config.yaml
model: "encoder-decoder audio transcriber"
dataset: "read English sentences (LibriTTS-R)"
train_examples: 15625
time_shift_ms: 100
n_mels: 40
hop_length: 160
input: "log_mel"
spec_augment: true
win_length: 400
tokenizer: "char"
vocab_size: 32
encoder_arch: "gmlp"
encoder_norm: "layernorm"
encoder_mlp_ratio: 4
encoder_subsampling: 4
encoder_layers: 10
encoder_width: 192
fusion: "cross_attention"
decoder_width: 128
decoder_layers: 7
decoder_norm: "rmsnorm"
decoder_norm_position: "pre"
decoder_activation: "swiglu"
decoder_mlp_ratio: 4
decoder_head_dim: 64
decoder_fused_qkv: true
decoder_bias: "all"
decoder_qk_norm: false
decoder_parallel_block: true
decoder_inner_norm: true
decoder_drop_path: 0.05
decoder_positions: "sincos"
decoder_cross_attention_every: 1
decoder_tie_embeddings: false
residual_init: "zero_last"
optimizer: "muon"
muon_scale: "match_rms_adamw"
lr: 0.0026
momentum: 0.98
nesterov: true
orthogonalizer: "newton_schulz_5"
adamw_lr_other_params: 0.0018
grad_clip: 3.0
ema_decay: 0.99
steps: 9100
batch_size: 128
epochs: 74.5
lr_schedule: "cosine"
final_lr_fraction: 0.05
warmup_steps: 1820
weight_decay: 0.1
adamw_weight_decay_other_params: 0.01
Rows from block 7 of the audio encoder of a small encoder-decoder audio transcriber, named by matrix and row number. Rows with one number belong to one neuron. Each number is 500 + 25 x the weight over its row's rms, rounded and kept within 0 to 999. All counts start at 0. Numbers have three digits each. After the name is the row's rms in percent of the matrix's.
After each neuron's rows are labels from the 100 clips, of 14976, where the neuron reaches its largest size: "strongest on" is what is common among them. Only what is clearly more common there than usual is listed. The data: read English sentences (LibriTTS-R). In brackets: how many of the 100, against the usual share in percent.
# u: gMLP up (value half) (encoder.blocks.7.mixer.u.weight, 384x192), inputs 0-95
# v: gMLP up (gate half) (encoder.blocks.7.mixer.v.weight, 384x192), inputs 0-95
# out: gMLP down (encoder.blocks.7.mixer.out.weight, 192x384, transposed), outputs 0-95

u.154 108:489493495495522464453546463522486535529504510523470523495482488504535501469476510519492499457459493498499460490519505458479475488556504472481486502522520472528481518465464458480517493489482493557493477493485493514525483486531513489481488496482553473465460484528503468520513456505532547513
v.154 107:510543556495509500524475502532534515500486490530496495520474517505476442501429486477473477528468485517500516545496449515504516526513504500496490572526504488526478520475478441508429505513484504487508505508491461481493475494499490533506443483493502490501469452521480515499534471506517515493
out.154 100:516522528442453494531494520516498518489500480486491493489480465543511505460479524499500481492541503536443512469499531537472546505533471505497510486510493554474459494521522492504515508473524496454515474490495481491538500474483462506502530519499518511563530546472539497494504497523474468543
strongest on: the word "of" (58 vs 25.1)

u.227 088:490502563478523558497483491453443497477564480547479499524495532526511466455485495467445547472509515450500469493518533487507534477521488476530507520547536543460497489494507468494490451525476497476525528491494508473502490479504461525446496519520472541512499516488544473487500508511508461493
v.227 092:524484512499499545489545454492504535544505528497459488503510470467489467507528508490465507522515493492489476505468513497494483505526509507501488525525475528484473473496506507479512483442498502502514494493524517531502488494559470508509503491510484539533464487506534468475508506527460516475
out.227 097:482499491480494509476541473514488526513513499514474479455515522528482472508510484491518523491475520534521558471488464467496514486442506532506505514459529532496509548464528477485537484500475479479514496479504464539516494511517523494514522495507516506452491534489481494494487524492468469515
strongest on: the word "her" (40 vs 7.9)

u.321 114:556515455506501500494533495539520510437493509497488489561536487518529497547447524516529518468533518501479516465480492482475509534516545529496485526477505506506517509474520511478482515511535522498500449543472504490463468514498503527505466516477489517499549499545529504480460505492492501546
v.321 127:516481538486505502514454476535477558492506495503477508483504521497494497510497500513507469495481480467474537524456457509513601503536568516481507517468484526466453521530489524513496451501501527469482482527495476487450522482515516510496515495523525509475544486508482487513495500494459550501
out.321 114:526507488465512445507492539522489554500525493483476483461546479481510529531495514482599512484531507485499504488509490466500494476504503500437487499495534534515470475486510519488530517538513487456452503511524497491487510507509509513527460504473492504510518495510489520541533520483477549503
strongest on: the word "upon" (93 vs 1.3)

u.172 124:510485471507501499485493507527466459502512506499493517499514510512517527515481505492474496518509480457494539543454470476485498472479502514525572492490524501473492515548520513552476491459519482504452517538519495475528506472523499534508479505477486463535494467509479505530496472512513487482
v.172 124:494519462537495515536493510540500486515438555494510497500503538491486476481520454485477493493471492502489497519490517467554546453529503516502496530471515483544490502497477526529536534507492510474476522478492490516538532526482490476512503466492519483474480468499512493513537447495492537527
out.172 119:522485486494499488466503463531542557483488530455498522531497539475465514496498531469499541482487478509486472490529439498484507480533493475478496492502467495471530525500499483534515463560525499464482516475468492462510482482493480505503492504489511474530530517505496502508465483433550503463
strongest on: the word "i" (61 vs 20.2)

u.93 019:494504467457559497534509491533517487451489458517516477508486501524498503513519512533492462518457509481538490504518495487488548500507501468529482542493532471481480474521502483525461514493540513515500513483520511492505454461496465501524510468517503507516502517486440512482515506491506530493
v.93 016:498475497495506474486514453487446483473488498484470488514484520515516492508509491529499473533503454515514484588569510497520486502540488553488468505506538531492511466512490444473495496492480478514454475485493515508515507497524483508521474491487478504535492509506508514474512493519528494450
out.93 016:496537516517477495491479516466483508524508491460484503489527503524512515502489490465538552499553493521486488503490460512508457503499516495460526514496541511542503518473520543465563498462492471452485512473450508478500494494511521503461485518476510495468501486504501504535506494509518431492
strongest on: voice: male (78 vs 47.7)

u.37 115:535451506543485496477464528499446523506480479500538489525507492499461475507480512520519514560521509540519499471504511494501509496479509480482489518505538464510512526515511482542480535469500507483489509539516502497454434491513536511486494477531538460479492494437492485520470553565505495521
v.37 127:508499482521512485469501460547478554497514465485510515519548508487489508453485492511459526502521551468461479475548507532456525481555510487521517523480488505495441489494483474510503477523526484498470524488518545515518463559538480475472484489508467519506491470467508507531539503528485483525
out.37 123:484503510496524527530501514520499484546518494505479477482511502467527520502486501504503534560496446494503520433481487479521513466493523525520490433501496479524512511512478476506533486547457486485498489500478514472482484486522498542516490534484479483566485504468497431489497522533477524489
strongest on: the word "the" (77 vs 49.3); the word "of" (51 vs 25.1)

u.222 090:526474482503519532513528525516499488490435516519522503526500543469526515500467515495517482488444503481470493490509514520483525479528513543544484501506451538476515517475467492491449498494529527478507468489463517487484485515483518497513488471466518512487474501476515507499485499522491518546
v.222 087:490488541471521499475499532491484490473515486501489556470545487501451472525515528452480453471515518510513506482491471527495492504518478461483544470514485510491466504458493499496535494488541520462495469525517550528497515512515507507479512531548463510503500498497528514526488513456501500486
out.222 079:476519516519494456510521498463479495504468430476512512516515510455511502500531535529516470472490504486465507534495500555509513522487483482500521508467481487519500493475481451488511550469459510515502543539494518507508493509497551541500455470515440486544484517507511506481538517500477538494
strongest on: the word "upon" (50 vs 1.3)

u.224 104:503536525472472561518495532514485523495515501503465490447464475536485492488513489492467497485517485512521494516501509483436459522541457493484505462552534510473486489529468510495529493511468463499531502496488560502461486494515495513485511492479538513522455544497511501505468447483506524528
v.224 110:498509503497540477514484499498482451486524472475482480467522484495488551496502532496554468490515518549533495528488548478497496538500438480507523539521511527450513493495532536562508466495522506519499494504459509502513480488477491498521467531520448494534486483473443453470511529511524517513
out.224 102:503467524505487475466505496502489511550522496494505513515478490471514483512522486520473456549502531537469515512507512514485517458536510506479450546504497503452506516533552524507503540489508492523484494488510515547488503468498519516458499459484523496506527513503487498453525510487531464487
strongest on: the word "said" (32 vs 9.6)

u.36 110:521487503519511496489472528531492488541530486489462545496506503506512529514505460472517482493540493465466521511504497545511514504532481511482509523487512500537475517514540533461515511425515467485485467504489485541524509490502516513492536470511482528485498487479465513472519487456494488480
v.36 117:483527479508473529559483515559495531490538510485501522514480500507484504485567467488463467526506491509473505477520514473529480466489496495527474507483516540504543524513513500520493505494492476482523489505516516468515480528442486483496452509506525475488486540522523487471502492509517549506
out.36 111:504495499520514492441478515492513492554501474508484524509475524480545499505516468519485491488565490520544545490472491553528532511515506529565496506496492505524532466525513530471505496457508523482503470466482540496448492485457481495471521493496489511497490481481526493472480489474474477517
strongest on: the word "i" (44 vs 20.2); the word "not" (37 vs 8.9)

u.368 028:470500533492476508484506482515493527518503509520485553496511467560500513520508486507496534537466471532512467494539499471485548536475510511515533490531538479504513496494497463490541513498492476475455511457477520545482502517499444560475498474579503448529496480490506471499532513506530473454
v.368 020:522499515496530494473535429480481479473473492509501482518508518518524522489496488525491502538515461469488484582536468493502496484523473544503473492508543520483504455513502451482477491477475478521448488462508505511510487505524500525515473512510476517540475487504516523472506483529542504464
out.368 027:519513503498548517499498517489494452489469478519514492466522507502480509505525510489539536502519508519514493509483474499486452457477487488520537507507479487472498456534524495460478526476512509476514496507471476488484490471467546509511529527448520544527533559528508476479465495524492504513
strongest on: voice: male (79 vs 47.7)

u.300 110:495492520496531498494474534484508523525461501455531444480516545522521486467520550492505482488525482482454517476479466501503467519520447512540524493514493485457484547463501497461535530509495475503509540488528504485521499483465541536511495495509513511490447485495503470522515464505502467518
v.300 121:471535516520447511491466468505513498500504474482532501461549527517528450489507486521523525502547479486509501538478534511499483490518500502491439499501466446490516513545513551487473466554490510503497496499471487478541490481522479472514497502511548508543479504487487550510473473496477482528
out.300 114:498497526409531497473488506449539494513498507467496455511524491487481547502452534492510494552505501544515485489492509461477531498483518480509512486470501507511491478511448514524500466539498464518545504472488530525532515501461496503513485500496488509518557466524469523506496511488510518492
strongest on: voice: female (80 vs 52.3); the word "and" (65 vs 31.4)

u.290 110:511490494528489496506523498539542608533535485535508497481459539482509505524499478533533509493478512488505507534491516496501500505461516498513525469514551452526516498492470500518520491473493431452448497512525504499483465569477539495470480502530523505541515567501452492483483513491493514522
v.290 109:477490538480447501503483475524533510537529525446464499469482503485531541533490512508481559473520443502521468489533483468453517505499550501549482503508518460512475479528494480494508508505461472497461487521503511473497524498472511517479531496509459491517478486487496482524578458512502508500
out.290 100:538527543485525541425466530509495482514521474450507463454525473554487490494512459487519529518485521505539518476517476478541488517502439504487502481501506496476489476514461498500523486500520497557540502522481529513475545522498462545524488529543533540490460505460505534482520481509496461486
strongest on: the word "again" (67 vs 1.5)

u.320 098:522536558574524530522507469494513498465464518506458518512500481519502498484460477467524517455525467521489492500468492521479508496494500535505481469471480525489518508492455521517514515468518500523517528463556475500501486511509515487484525523562495497492512467524514532530502490481462541461
v.320 100:459513494489489485496543480502487485499563524511493482502516486485491562484519470508486491446493523451482531540473510508540482509508524507511546516499538490448541496509541460509531475512501492490540520496507495499475501488495465487480543523512521490554513491453507499517525460482559496533
out.320 093:438500522487508487535502536519511500487504479492482489476523530517469482520513475521488502493466540476479528509507503511466438477527516517479528509495501478485492489533545505524487503528479502460525512485504496481505515541499516527466515495510524561488534494436526474471486507486488465461
strongest on: the word "you" (42 vs 14.3); the word "be" (33 vs 8)

u.339 099:494498499457483487465478493513480502537502487536477504468491571475520501459526501479495486480481467520485500470478491558471496501510559491480494504538502493446519496518472487495529521475494494467523505540497500524525477481502506549480474528450524555471526510515543489494485495515547501517
v.339 103:518541530475509491487483504543528472539472444508516550480487515509490515496492507505483507525487513515508553525511501483490467489466482486509461480488539508486465516503449484520512509547520445517477511505513489500559480514484496511491486513528503532511475478531520496513511508465518505510
out.339 098:470507471498534524535490475514444485469526477520517548502538473527490486495489492482478481415505501473480547496483477489490471503538559493483539510497516520496497520520525484522554474472531532460480508518516497553518499489466492509517531507477515518539489553508504561475497528524516509509
strongest on: the word "i" (49 vs 20.2)

u.1 121:529531522432460533491511513494523497526503520503476531531495514530538530499546489522494539508490484504474482499462516451517491547486530483527495501506494502494489470516538523522488494444452552504512449505509491490493516473543509472542497509488515537508507476488501508469484506493481483520
v.1 125:477518553510543521525473539521462522474531505517528510496488474472516507537503484477489516492470522501516459483508474533540497497530483491530514484510484493486480506511503432495453462490507483469502526520505530542475514555527492498521525512469502489480532500542475522491468492475517511465
out.1 114:536498497455500525539472518528515542493555484460479514494513518469469469469517519472498532519494502508477504491458473493512461505496555491496507526531476526498533459471451464532513491519522504493478508444524494518516512483498507458497470493523543456511534518440519574502496475496495502510
strongest on: the word "him" (77 vs 6.3); the word "her" (26 vs 7.9)

u.15 116:550511478459480519450515513536482507497486506512471511479486486518504516498492518543472480551480506498474489504553509475544482513564536496495504509481502500446511525461526508478514488503554463487498471495502518514524523499510473469495492502527528498558479498472498470472477514542482544444
v.15 108:541464506494467485489490467531446528500473470541474495473445525494478483490482497521524497506480504492504481488520489493476511497557501469461545522509494508526496483491515502521506541494465503514487535477534495478482549491512537461492518538479490514560538472531492486524487471491510501533
out.15 119:530508503475477485486472486525490474491520540528505497515521547510485482497497507514487475505555464558490480591533497465444444496524494463503507508463522481529513464466503493466508532483523541472487471506519458521534538482522492517498514467523496517534501487472493472457463512549503534530
strongest on: the word "of" (87 vs 25.1)

u.370 103:500480542489499451462528477473486510516496555510472521536516511529461525514547483514529496500518458539491525495511477493534476512492495496502486492496503461461432507486492473535530504516495503506487445513468497560512490486519466506483488463452519572484489538527526518487490490504499433522
v.370 103:479497519477466470518516517499455506496465492508524483515478478525471480517463529546532539485484446494508460501506504484496524498489456539530538454528497483532451466504478485506483495453514487513496515495476467512518531490493528497535516514509503506523458500507518479496498463501496490508
out.370 102:542541484473558507512514505544474474516529471493486486500489520497511503527534445522537523516490499518502512480520521449466496510496523537544529428508506497496502473527483516499552457495466492515483514567502530503501499488497481501494506464527539503446493519513531493491512541481457507509
strongest on: the word "little" (35 vs 2.5)

u.125 054:500508470499485467512523489512487552497527481496527498528467469511477501478492489458484488507508490522492506501550515553522524528472530501534517544494517471459505516446482487475476522459435483497501458506527496477521507484464468505525473503502504515464531484518507511475514508513485517495
v.125 046:542498486468521489460532500472494520481492505466489490493485515505483522513523496529510528505470515527513513565519497458505518521504511491496515535503494515516469433509524453506475481493476506495474504463477491518492518488553471483451537456485516544509530527478506527504519500542497492444
out.125 050:511501517493483546518509521458486517514483479490467512479480495522523518512478493518539507485496443499472476507495491498485527484490473518511485495501548499497505512471467485444518479521542502490472499513474518486478451438483516517505525502489493523488478509440502507484489467492494498477
strongest on: the word "her" (25 vs 7.9)

u.174 111:504529465468533512483468520519535488552465454506450526476489537518532513466513477477514490504484449513487490485517484519470514493512492495537473519471520534528489516524477486476552496499570506496524465481504459526503498472499526516519478519492475485504491515537479523490500502478484489483
v.174 120:491483505510531498509512516485470529494486508494461485493507473469547472523484477500516493507527442476470522482507494495502542482461518481489484475525503476520505522496523510468454544517498501510522500500547515475487476465535507467549472554452506504520533512469506547482491494441504479490
out.174 109:512507546495517481544504530494505515487507472497475454488522475534495507478491563530527516516502536508521504533488470504494487521451511507516445516498515451537555480519432494539479481502514516514520534520504515532509486478444501502499512493459517457526513454477478517531486521493496490439
strongest on: the word "out" (52 vs 3.8)

u.102 040:509468513439482492467519482530477512481487523489506530496470498495528496495516487475460491543554558479489470520513493509469503483530499528487465442503499514490501507540516489522461489488498527516512447475542493496535498518516528467486492524514498549507519524499495537494477482507509513483
v.102 031:469492461505514496517486455448493512494474525474484515500463502535488474524476502519490487544472476468465499560530475496473489519506504487457494497516510525482511478493514454502488491448462469502438480486517477522464488490525512520494511492531481511528493489492480524482485501506480516488
out.102 034:553479500524464461522505523519506536485480505496467504466535524546526440500548487458496497495543479518533507449497467459503508465531517532497496514496450521503516508502504471520557513500510510523471504442502510470473507490553490507454502521486454509489524493465475471500480522533523493523
strongest on: the word "of" (52 vs 25.1)

u.56 119:471479498510481531531508512479531474544491500466514456516497513536473512525492528516504530461514515441477471512475543449480492510498516513461481491506513495519509476513518489485487491477479510514481495493520481495480450491499522515448512526438515526488522481487519493535464472540491524475
v.56 109:511494497481467494515549544497534496505489489530501480482469479515513524489488486484518552496440523492470523501503522513507464497515503431507459536486519494495514519483473528499494520454484519506513512525506474505527456508472455476504491514498504509516501454539492510500532524491456461543
out.56 114:484514538516476534459478499464493494500514508484521485501450514492493461518499550556483558480464484493493483510480473539511521483516508507522492545491507524502500487501484494513497518515489557510488476533486486508470476508510459463536503526490503494512502527493549480479461531524452523522
strongest on: the word "you" (54 vs 14.3); the word "tell" (27 vs 1.4)

u.294 109:499519467540509558490532485479491474479494485466497507445512487550546477472516541502509495540504523527455492521477485501479511493524528524504463480512553486478461476516452491479516511479560490518517499503496459502525506448492518484528472521527471458534481499482510472548530492476494507485
v.294 104:494470463457486503514521530503526484490484487493518481519548517488482516476518511507516527536472513536512505499521449511504504450483481517487515477522507468515536443502495523505532493495483517478533507483523487463495500484530506486495529467510518468488521500497517511466496482505544531483
out.294 099:448487459523521486497464543516516512524513487509512499552454487509511531482507432464510493471520491462465507539496495499504478506511538512466561489492514477492528472515502494544471498499532538458505491514480485482562501519508501529458492485475485483486468514505516477466484437500508529499
strongest on: the word "you" (57 vs 14.3)

u.220 093:509511536494507486513490519443476519461498504472512483545507493501565535518511459503485523477518506489539507485524525473488500464528515525489500494478492472499541504538474492494512479515481467492477460465468509520513513461459517553523511530502486475447500459519517516514442553514505516474
v.220 100:467476486499482499489519491534480466497463554511485516442493507497496504519553506507501504509489524508511433465483522517526498500510498525470498490511515527501503543528512469511473519474474483513490527461514473519489472518510511522495514531524496512501492488466522475459490526521430545534
out.220 103:537471504491497547492498519530495510532513486507461443467489489480545474498503522500467519503521517537529501518516502517513477546525495505476453477501480486482521451525500519538507516494522506492518511505479453493478518476501507487513484472508533549468513527461552505510520513486466517519
strongest on: the word "him" (43 vs 6.3)

u.317 115:481507499502516489475520526483495483517521518545537455514455499533530483519537476479475503515490531464509529551512526478500514488522510510521532565516538477549509478489477502541542490499503483506502466506486471500533547475544495521472482463517512461527481497487499467444480528519496522540
v.317 109:475486514496531455542509487549531465497534534496484502503534513488526494477519509491453505494483476454515528453509549492530454496480515513467558488458470451471528512468540491516487458503503528511521481483491455527499491499467494545506519445517533482493503515535506454521576511491496512484
out.317 117:533517546453524485503479529512498547510484506463497503524495433507496502462473507538485483502526486502510504503523485485484475514504475520478527480505491480446497498502519468483472484500485526527499488503534571494487463490507466506513508499569493554464499517506508505563531503482512444496
strongest on: the word "said" (38 vs 9.6); the word "head" (30 vs 1.2)

u.116 096:494504556525526484497488492511517481488509514492485529456513476488490518483477521521541502526504474466492571480508503497451539531516545508486456511463486515528550496527476513464484485524532503493513510517489464507490530464518511507501519504505561463539490481524502469497542506515507507480
v.116 097:484527512530549530504489503517536511484473517480483509482503447540544493465494486506488550501490526498476526556487490518480499527493495473515495458479469506474509505498498516480475526493481456501470461505514506504505461482515509533529506532484479507528433481512510483491482485525516440466
out.116 105:540521493521464514497465514501501557483444507513486499509485508504496511534536494502496482510499473481489486513487533543532502492472484479495496518474498496469569491502498496463538494463473500537529471560487469496493494496504490511533562490535510521454507507516534525527511497532497509482
strongest on: the word "and" (60 vs 31.4)

u.100 107:492472481463530549448535488506450478558500484505445503537470518480495526505476514499498551537501499480499509476505521472483509523521529490490518480511461544521477552497504511470505460439495484497502496470509497557474501496486506505512517504509492473504465518498498479464476501478492483502
v.100 103:496474511500491532512513499518462480493516507493479503494496489498539529523538477503482542453479490459473539489547515499492515509557461521554482510498516522548487468550520543481521485514514445484481511491500476481517501507539532498473499493502497489519468490527501526455495502503479525506
out.100 101:491502501529490471540519535492446505458500480524544478535503488521523508522477472555462504483478508496546515476498526514480464494466485544524557462511512489448476495502478516455512505542481503502501501503480511469502497470505528524500477467476485515468449523531536481486510502468559480511
strongest on: the word "out" (33 vs 3.8)

u.373 109:513517461562532453491517503448505570532523512533515490517505485515469483524511491480490502471503501502478534517497519532510450502485504493482534455511511503537495472502503508479525482484482491509492465491515487540476488491509473522514514498461552525510494467499539513440524468494461493475
v.373 113:497530500529529492502501487501486518484484496518519487492509485489507520500499525449476494474508494477503472511533494505457510525466464510456489477472510531509536490505499489475537498443503477536494484456473484495525440499539495502492463460534494522497524483515464510491491480530547515522
out.373 115:509516545506477535492531503533494488437486494475470483471472496456470571496509527525487522500487470479489475494519531486488503490547505482503520530490515514486491500473526519480514488462482509489508508497514534460540508436500475506480493521501493492464462512466523484492490469484529498525
strongest on: the word "took" (44 vs 1)

u.88 090:511478550490496480556473506512527497474525464474503455518490497481478469498527507515540513505544485534535505505479497498469467488529497486515481504462466517494497504451522509490494489503510518476503496529511489579493502513451503485522545469503524490463505508477512544484515513494532463529
v.88 081:517496464513472513528536500537461499500530482474474524522526527471538509497473489490513523507528525488454496479462488526499518491504518500510524513471531538535483534496492463504533476504480486449494461498503453493469477509506479445488477489518505496515496493481519514487536511507468528496
out.88 114:510489472474469463500489505494507499517487465561523457511519509500491494522477441512504517537547528519507472528527444496489501509491459516523527517488504522503502528475495509479458514452500500515547450518462507510496470502490531496477506542499559459444495469465491513485528519572506473516
strongest on: voice: female (80 vs 52.3)

u.162 102:535488541511496443520508484477498469502456450499496526500529484486517439534520511477462505454503513483519528488543529534495506485501536524490507507502519491502520467507525508510521513440505512485550500485561532489517512514473518496541516496493443476466446562565533518472500490453485517519
v.162 096:471483513480512500509481509495514538492502462501463487507515494516499462511526516483505527519528463477508501522463522495501462507481518473523541505530517526499516451481492458530524531482452477467535547540504472471497510468539459510437522514545506521481484467496481492533490535511461502528
out.162 097:512541476480498489519482493548485503498531495520525516478489516525519520496467448498515470541543539511477557512493524493540495468480552502523464470508494534464500503501479487523499514489527469486478465476461466494522504519456500504507488492509527461517475504456504564488464501502527504521
strongest on: the word "said" (25 vs 9.6)

u.276 114:483499480515462513522531502460489476462527504448509472509499495505477486527514482554483505482509473489491475497494506483462477487514518472418519509463533458502471520514498500469525500509541515514550515516492496495519525500532536520479470527497553495500480509516512540504511503429514522514
v.276 119:442509506489495502529486510529542510457519502483532487490497500547498502525518505486480484514524481503490513515495481545491513486429488471526509506490508480472483511495481495499517491499524486480503496493530469506471531524514483512467503453475475497498505457513473485513495535516514499494
out.276 114:499518474524510503519526550473495529528513507542495506511558515533506478508494499536477544459505517506528559475489516552499513497532462506489521470451532482466536472475489490484508464520514493536532508480528494477489503499507496498502439499458502461531503469490475524514475437487489493478
strongest on: voice: male (74 vs 47.7); the word "he" (42 vs 17.4)

u.273 097:505504512499506528529464520495494484491532516473439501508528510509504477474493479499488479486490484545486438505499507517537522501558463503480489534494519544497472480515499535486531516478484514507492543490486503450494520517498473495509476531539490515518481499502497471497494475542503531546
v.273 089:528492460441485539479493500555501524496497446498509504516477517476521515533500498486550510503516528519491494493520513529497518482542505502500470527488509476572517487445475512503497491486531477496503503493511498549508473485491467510530485482508466480542426480452513505505499490491526478459
out.273 095:509520467520548537523513509468494489486521456496489498486430494518519513509507472507509510537493514474506480506499521497439540479538451466492495502511535492468492493455528520513527521527518481509493480504503475531430511492490544469543501486542483472525465534503504467543452501508502508473
strongest on: the word "the" (76 vs 49.3)

u.341 122:487532518499470529534491505452480489526505487500505508503470505497471502490507479490505454472521505516479486515497460512540476506479517494506539508469513528500505554473522518498539524476564517481499468543514511466483520482523498482523483480505534513506480579467467492490499452508474495481
v.341 118:537519489475557511528508502502538503492524508495479490461467489474494507492471520527535525540489493510480492496441511521483463492508494494493498498462538542489482507513520491466478510466477505505508527525512505509541501492480501465534467523482456483533480536483535492487517518474467506483
out.341 121:454494482484527490490491507464501479466538465544507460516500448553536464483493513488504517512512515496453521497502561481503491463459535462443498516508535515476501523541468493513508485491458467547537503520483467471495476502535478506470502477505517535495502527502502526484453438461475516511
strongest on: the word "the" (97 vs 49.3); the word "said" (36 vs 9.6)

u.307 115:559537542521458453514485520516494493470517505517500529491485497523515515457484501481500503511496494486501491488514449493470441444448487488471573530501493492507502489553515521515470471492531491497533505526454465505469494505515482473481514515491519514468497521497503530497511480499481470472
v.307 115:463517535525438519491492504486485491489441536470514507498529511520446522482485478494509497498479510538518475526506526534518490482513521468494504514525499527496436515476466487489474470507556479557531545480481545482519480473497523495503482541505516494515443501494497483521496527473493498498
out.307 120:533558496461499459517506513476489495496486550463529515469508484490495508488554520502509477478515507528471504473479510482466459454449512489504528481507505509473512484503509479531482494513532456564522516500489464513469477474459488527491459494474506499431534523496494488479472502497498493450
strongest on: the word "said" (33 vs 9.6)

u.115 112:458524519490511512497444495514461507524532490484527502534502522512498448504513476478485454456497485569526497518531519483519513489510534494502531536473479545518512500512524535494526488516503500457478513507481557460463472497539496474491481512471495488495515511491488462486450476510527471467
v.115 115:540518480520526510486514510508491534522467500509536489542497521514549532476508503491541486494508524514508496498483498465496508505482561507484481513493493508513485458486495523494536473489528527487455507486554523526491503542456479487536498489523499546517516475472465496478458521493485503490
out.115 118:498476507517507512472520537468492500452512538448478503498420456512480463462497495483518528490547486493453512508508470467462485479466550496496529493526512490489506496540513527494504529514500538491498489525527471537499485498540536509493491461463497500511538494458502500529512538503539498517
strongest on: the word "out" (45 vs 3.8)

u.144 120:506524540525504495470482480503506553499524498534459516529479463487568525480516519534544480481498525524509525527503472498545507519430494499502478473503519492518504499461493463501515516511513514550476495526534506487463510529460535526510435512532515519503482475482498480548527530472496514463
v.144 110:478506530480522472573519462534481539513500487485462493492513479508522483529485505472480519487486474522499521483483521485495486510538498476509481493506555513561509462504505509545513493487501496520492489457513479522472470509540550475470543454497475499491478492476524467554513512451511513518
out.144 114:511515465478524481488501498508533482471483483543511499498481528519481495531435513507523502508489495505512443462533485508501514499488507506518500470517507510504513492495444506492512523526512438488487464482500493507488465465531486547475486507502495508481494486467507509508516504532452524462
strongest on: the word "again" (45 vs 1.5); text has "against" (30 vs 0.6)

u.272 106:494520484505546479477485514499478514558490467533494489508463473580499494504508443491468497486516493522493520460477487515472513521492494523531477515483514533492493475533478518469516460490487524510504523477535457514536512520459479486511487550511518494521482502496506515489510471503493447507
v.272 107:494516513525498489505509507493483484502479436511501520540528473538495540503491470503511470498484473495488517476413482466536547526464508482502491504472504504462523474545550543527494523477518482469545489533463488526476524500487495522545488481461529473513499489473488507449481549537502483508
out.272 107:508430489549463486504534545494466492481515496469469499459474525440481501474546499512501504525524518461486492518524462532480466490485496489484519492479508506508479470467538536493548561525459488551452498499444530526490478538472537494476490485499535478462513511510513483457518493487490514466
strongest on: the word "and" (61 vs 31.4)

u.48 124:491542523471508477517504486511497452528490498513545505575508484530546501501515431480481519475507511481510493489518493526546512480472507458471511513475452485476466522541520537510480478525484502467463490529524489531498504507510494517527481511518482495528532506528434490493517505523529449500
v.48 115:497515463464500507466456507537495464507489497521489522465479498503521509515536488514528493569491463525512495522536465477521507505457490474489488506484516535539480510487503506500459467542518500534492516502545526511492500519493490525523472478516500500480511503540480480542515473445532499450
out.48 120:456455471493529501485467475558500475461490509476502499532565482472499482485483486502509509485499467530484546517477475496527479486460511502473495514514504489514514531540509489522572446500475483474515538489463509540516488512460489477554487497536452484540490497487470509537547536509461471494
strongest on: text has "exclaimed" (25 vs 0.5)

u.63 105:441467506496465547531492493534513469505491493510531517484485492518497494501488487509444500492515495498484464534498517500512474518545471435526528569475451526432514517531525488489532506494472522475476497534469488486491511538495436503473513522504499511496511520477532498455485509514487535476
v.63 110:518488478486470513550520479497542545495510523456490477483492461476541482545537451514491474446463471500476495513568539504503505501526533508512535484520536503516488480499532545499499530485500492540517518509517495489555541476509551526502483503463480496479529488464516484448480519527513487491
out.63 111:503463499532538495490499493525544467523479510486527506510541505512511525484521527535491450514499453463515519510494430476502536458483526506452519506451541515531514508520505510502520479528518535516523507454482488478494455447485471502500508437481517480473510479488474463519493501513524482523
strongest on: the word "him" (55 vs 6.3)

u.43 061:517475489466493462462501484508497533490500496505481486455488499500525484500499476502514468525504500549459502491446522498469511497527457491481490512490539488483497513518455497530485505510522488440444516516538519532509479527513507502505496495482486502544478497513550509489473456483489514473
v.43 059:516491514492490471478516541527489478559482522509511504524471483503460489535470497476527481514527450505493499459521490494493515479518518490471481522504511522475506495504488454492515501513500502485527458492509506490507520482512435484539483526506534564532490470462503513495543507481506497455
out.43 059:530501520493486553531542532511517526546470515500471487518493518479520496491521512476476513484501500497515521493500501519494522475494494495481487522535503520501513453479513510458458469517528520543505497488483481522505504478476501489521463492469512496531454470491518512459519539521540457521
strongest on: the word "little" (78 vs 2.5)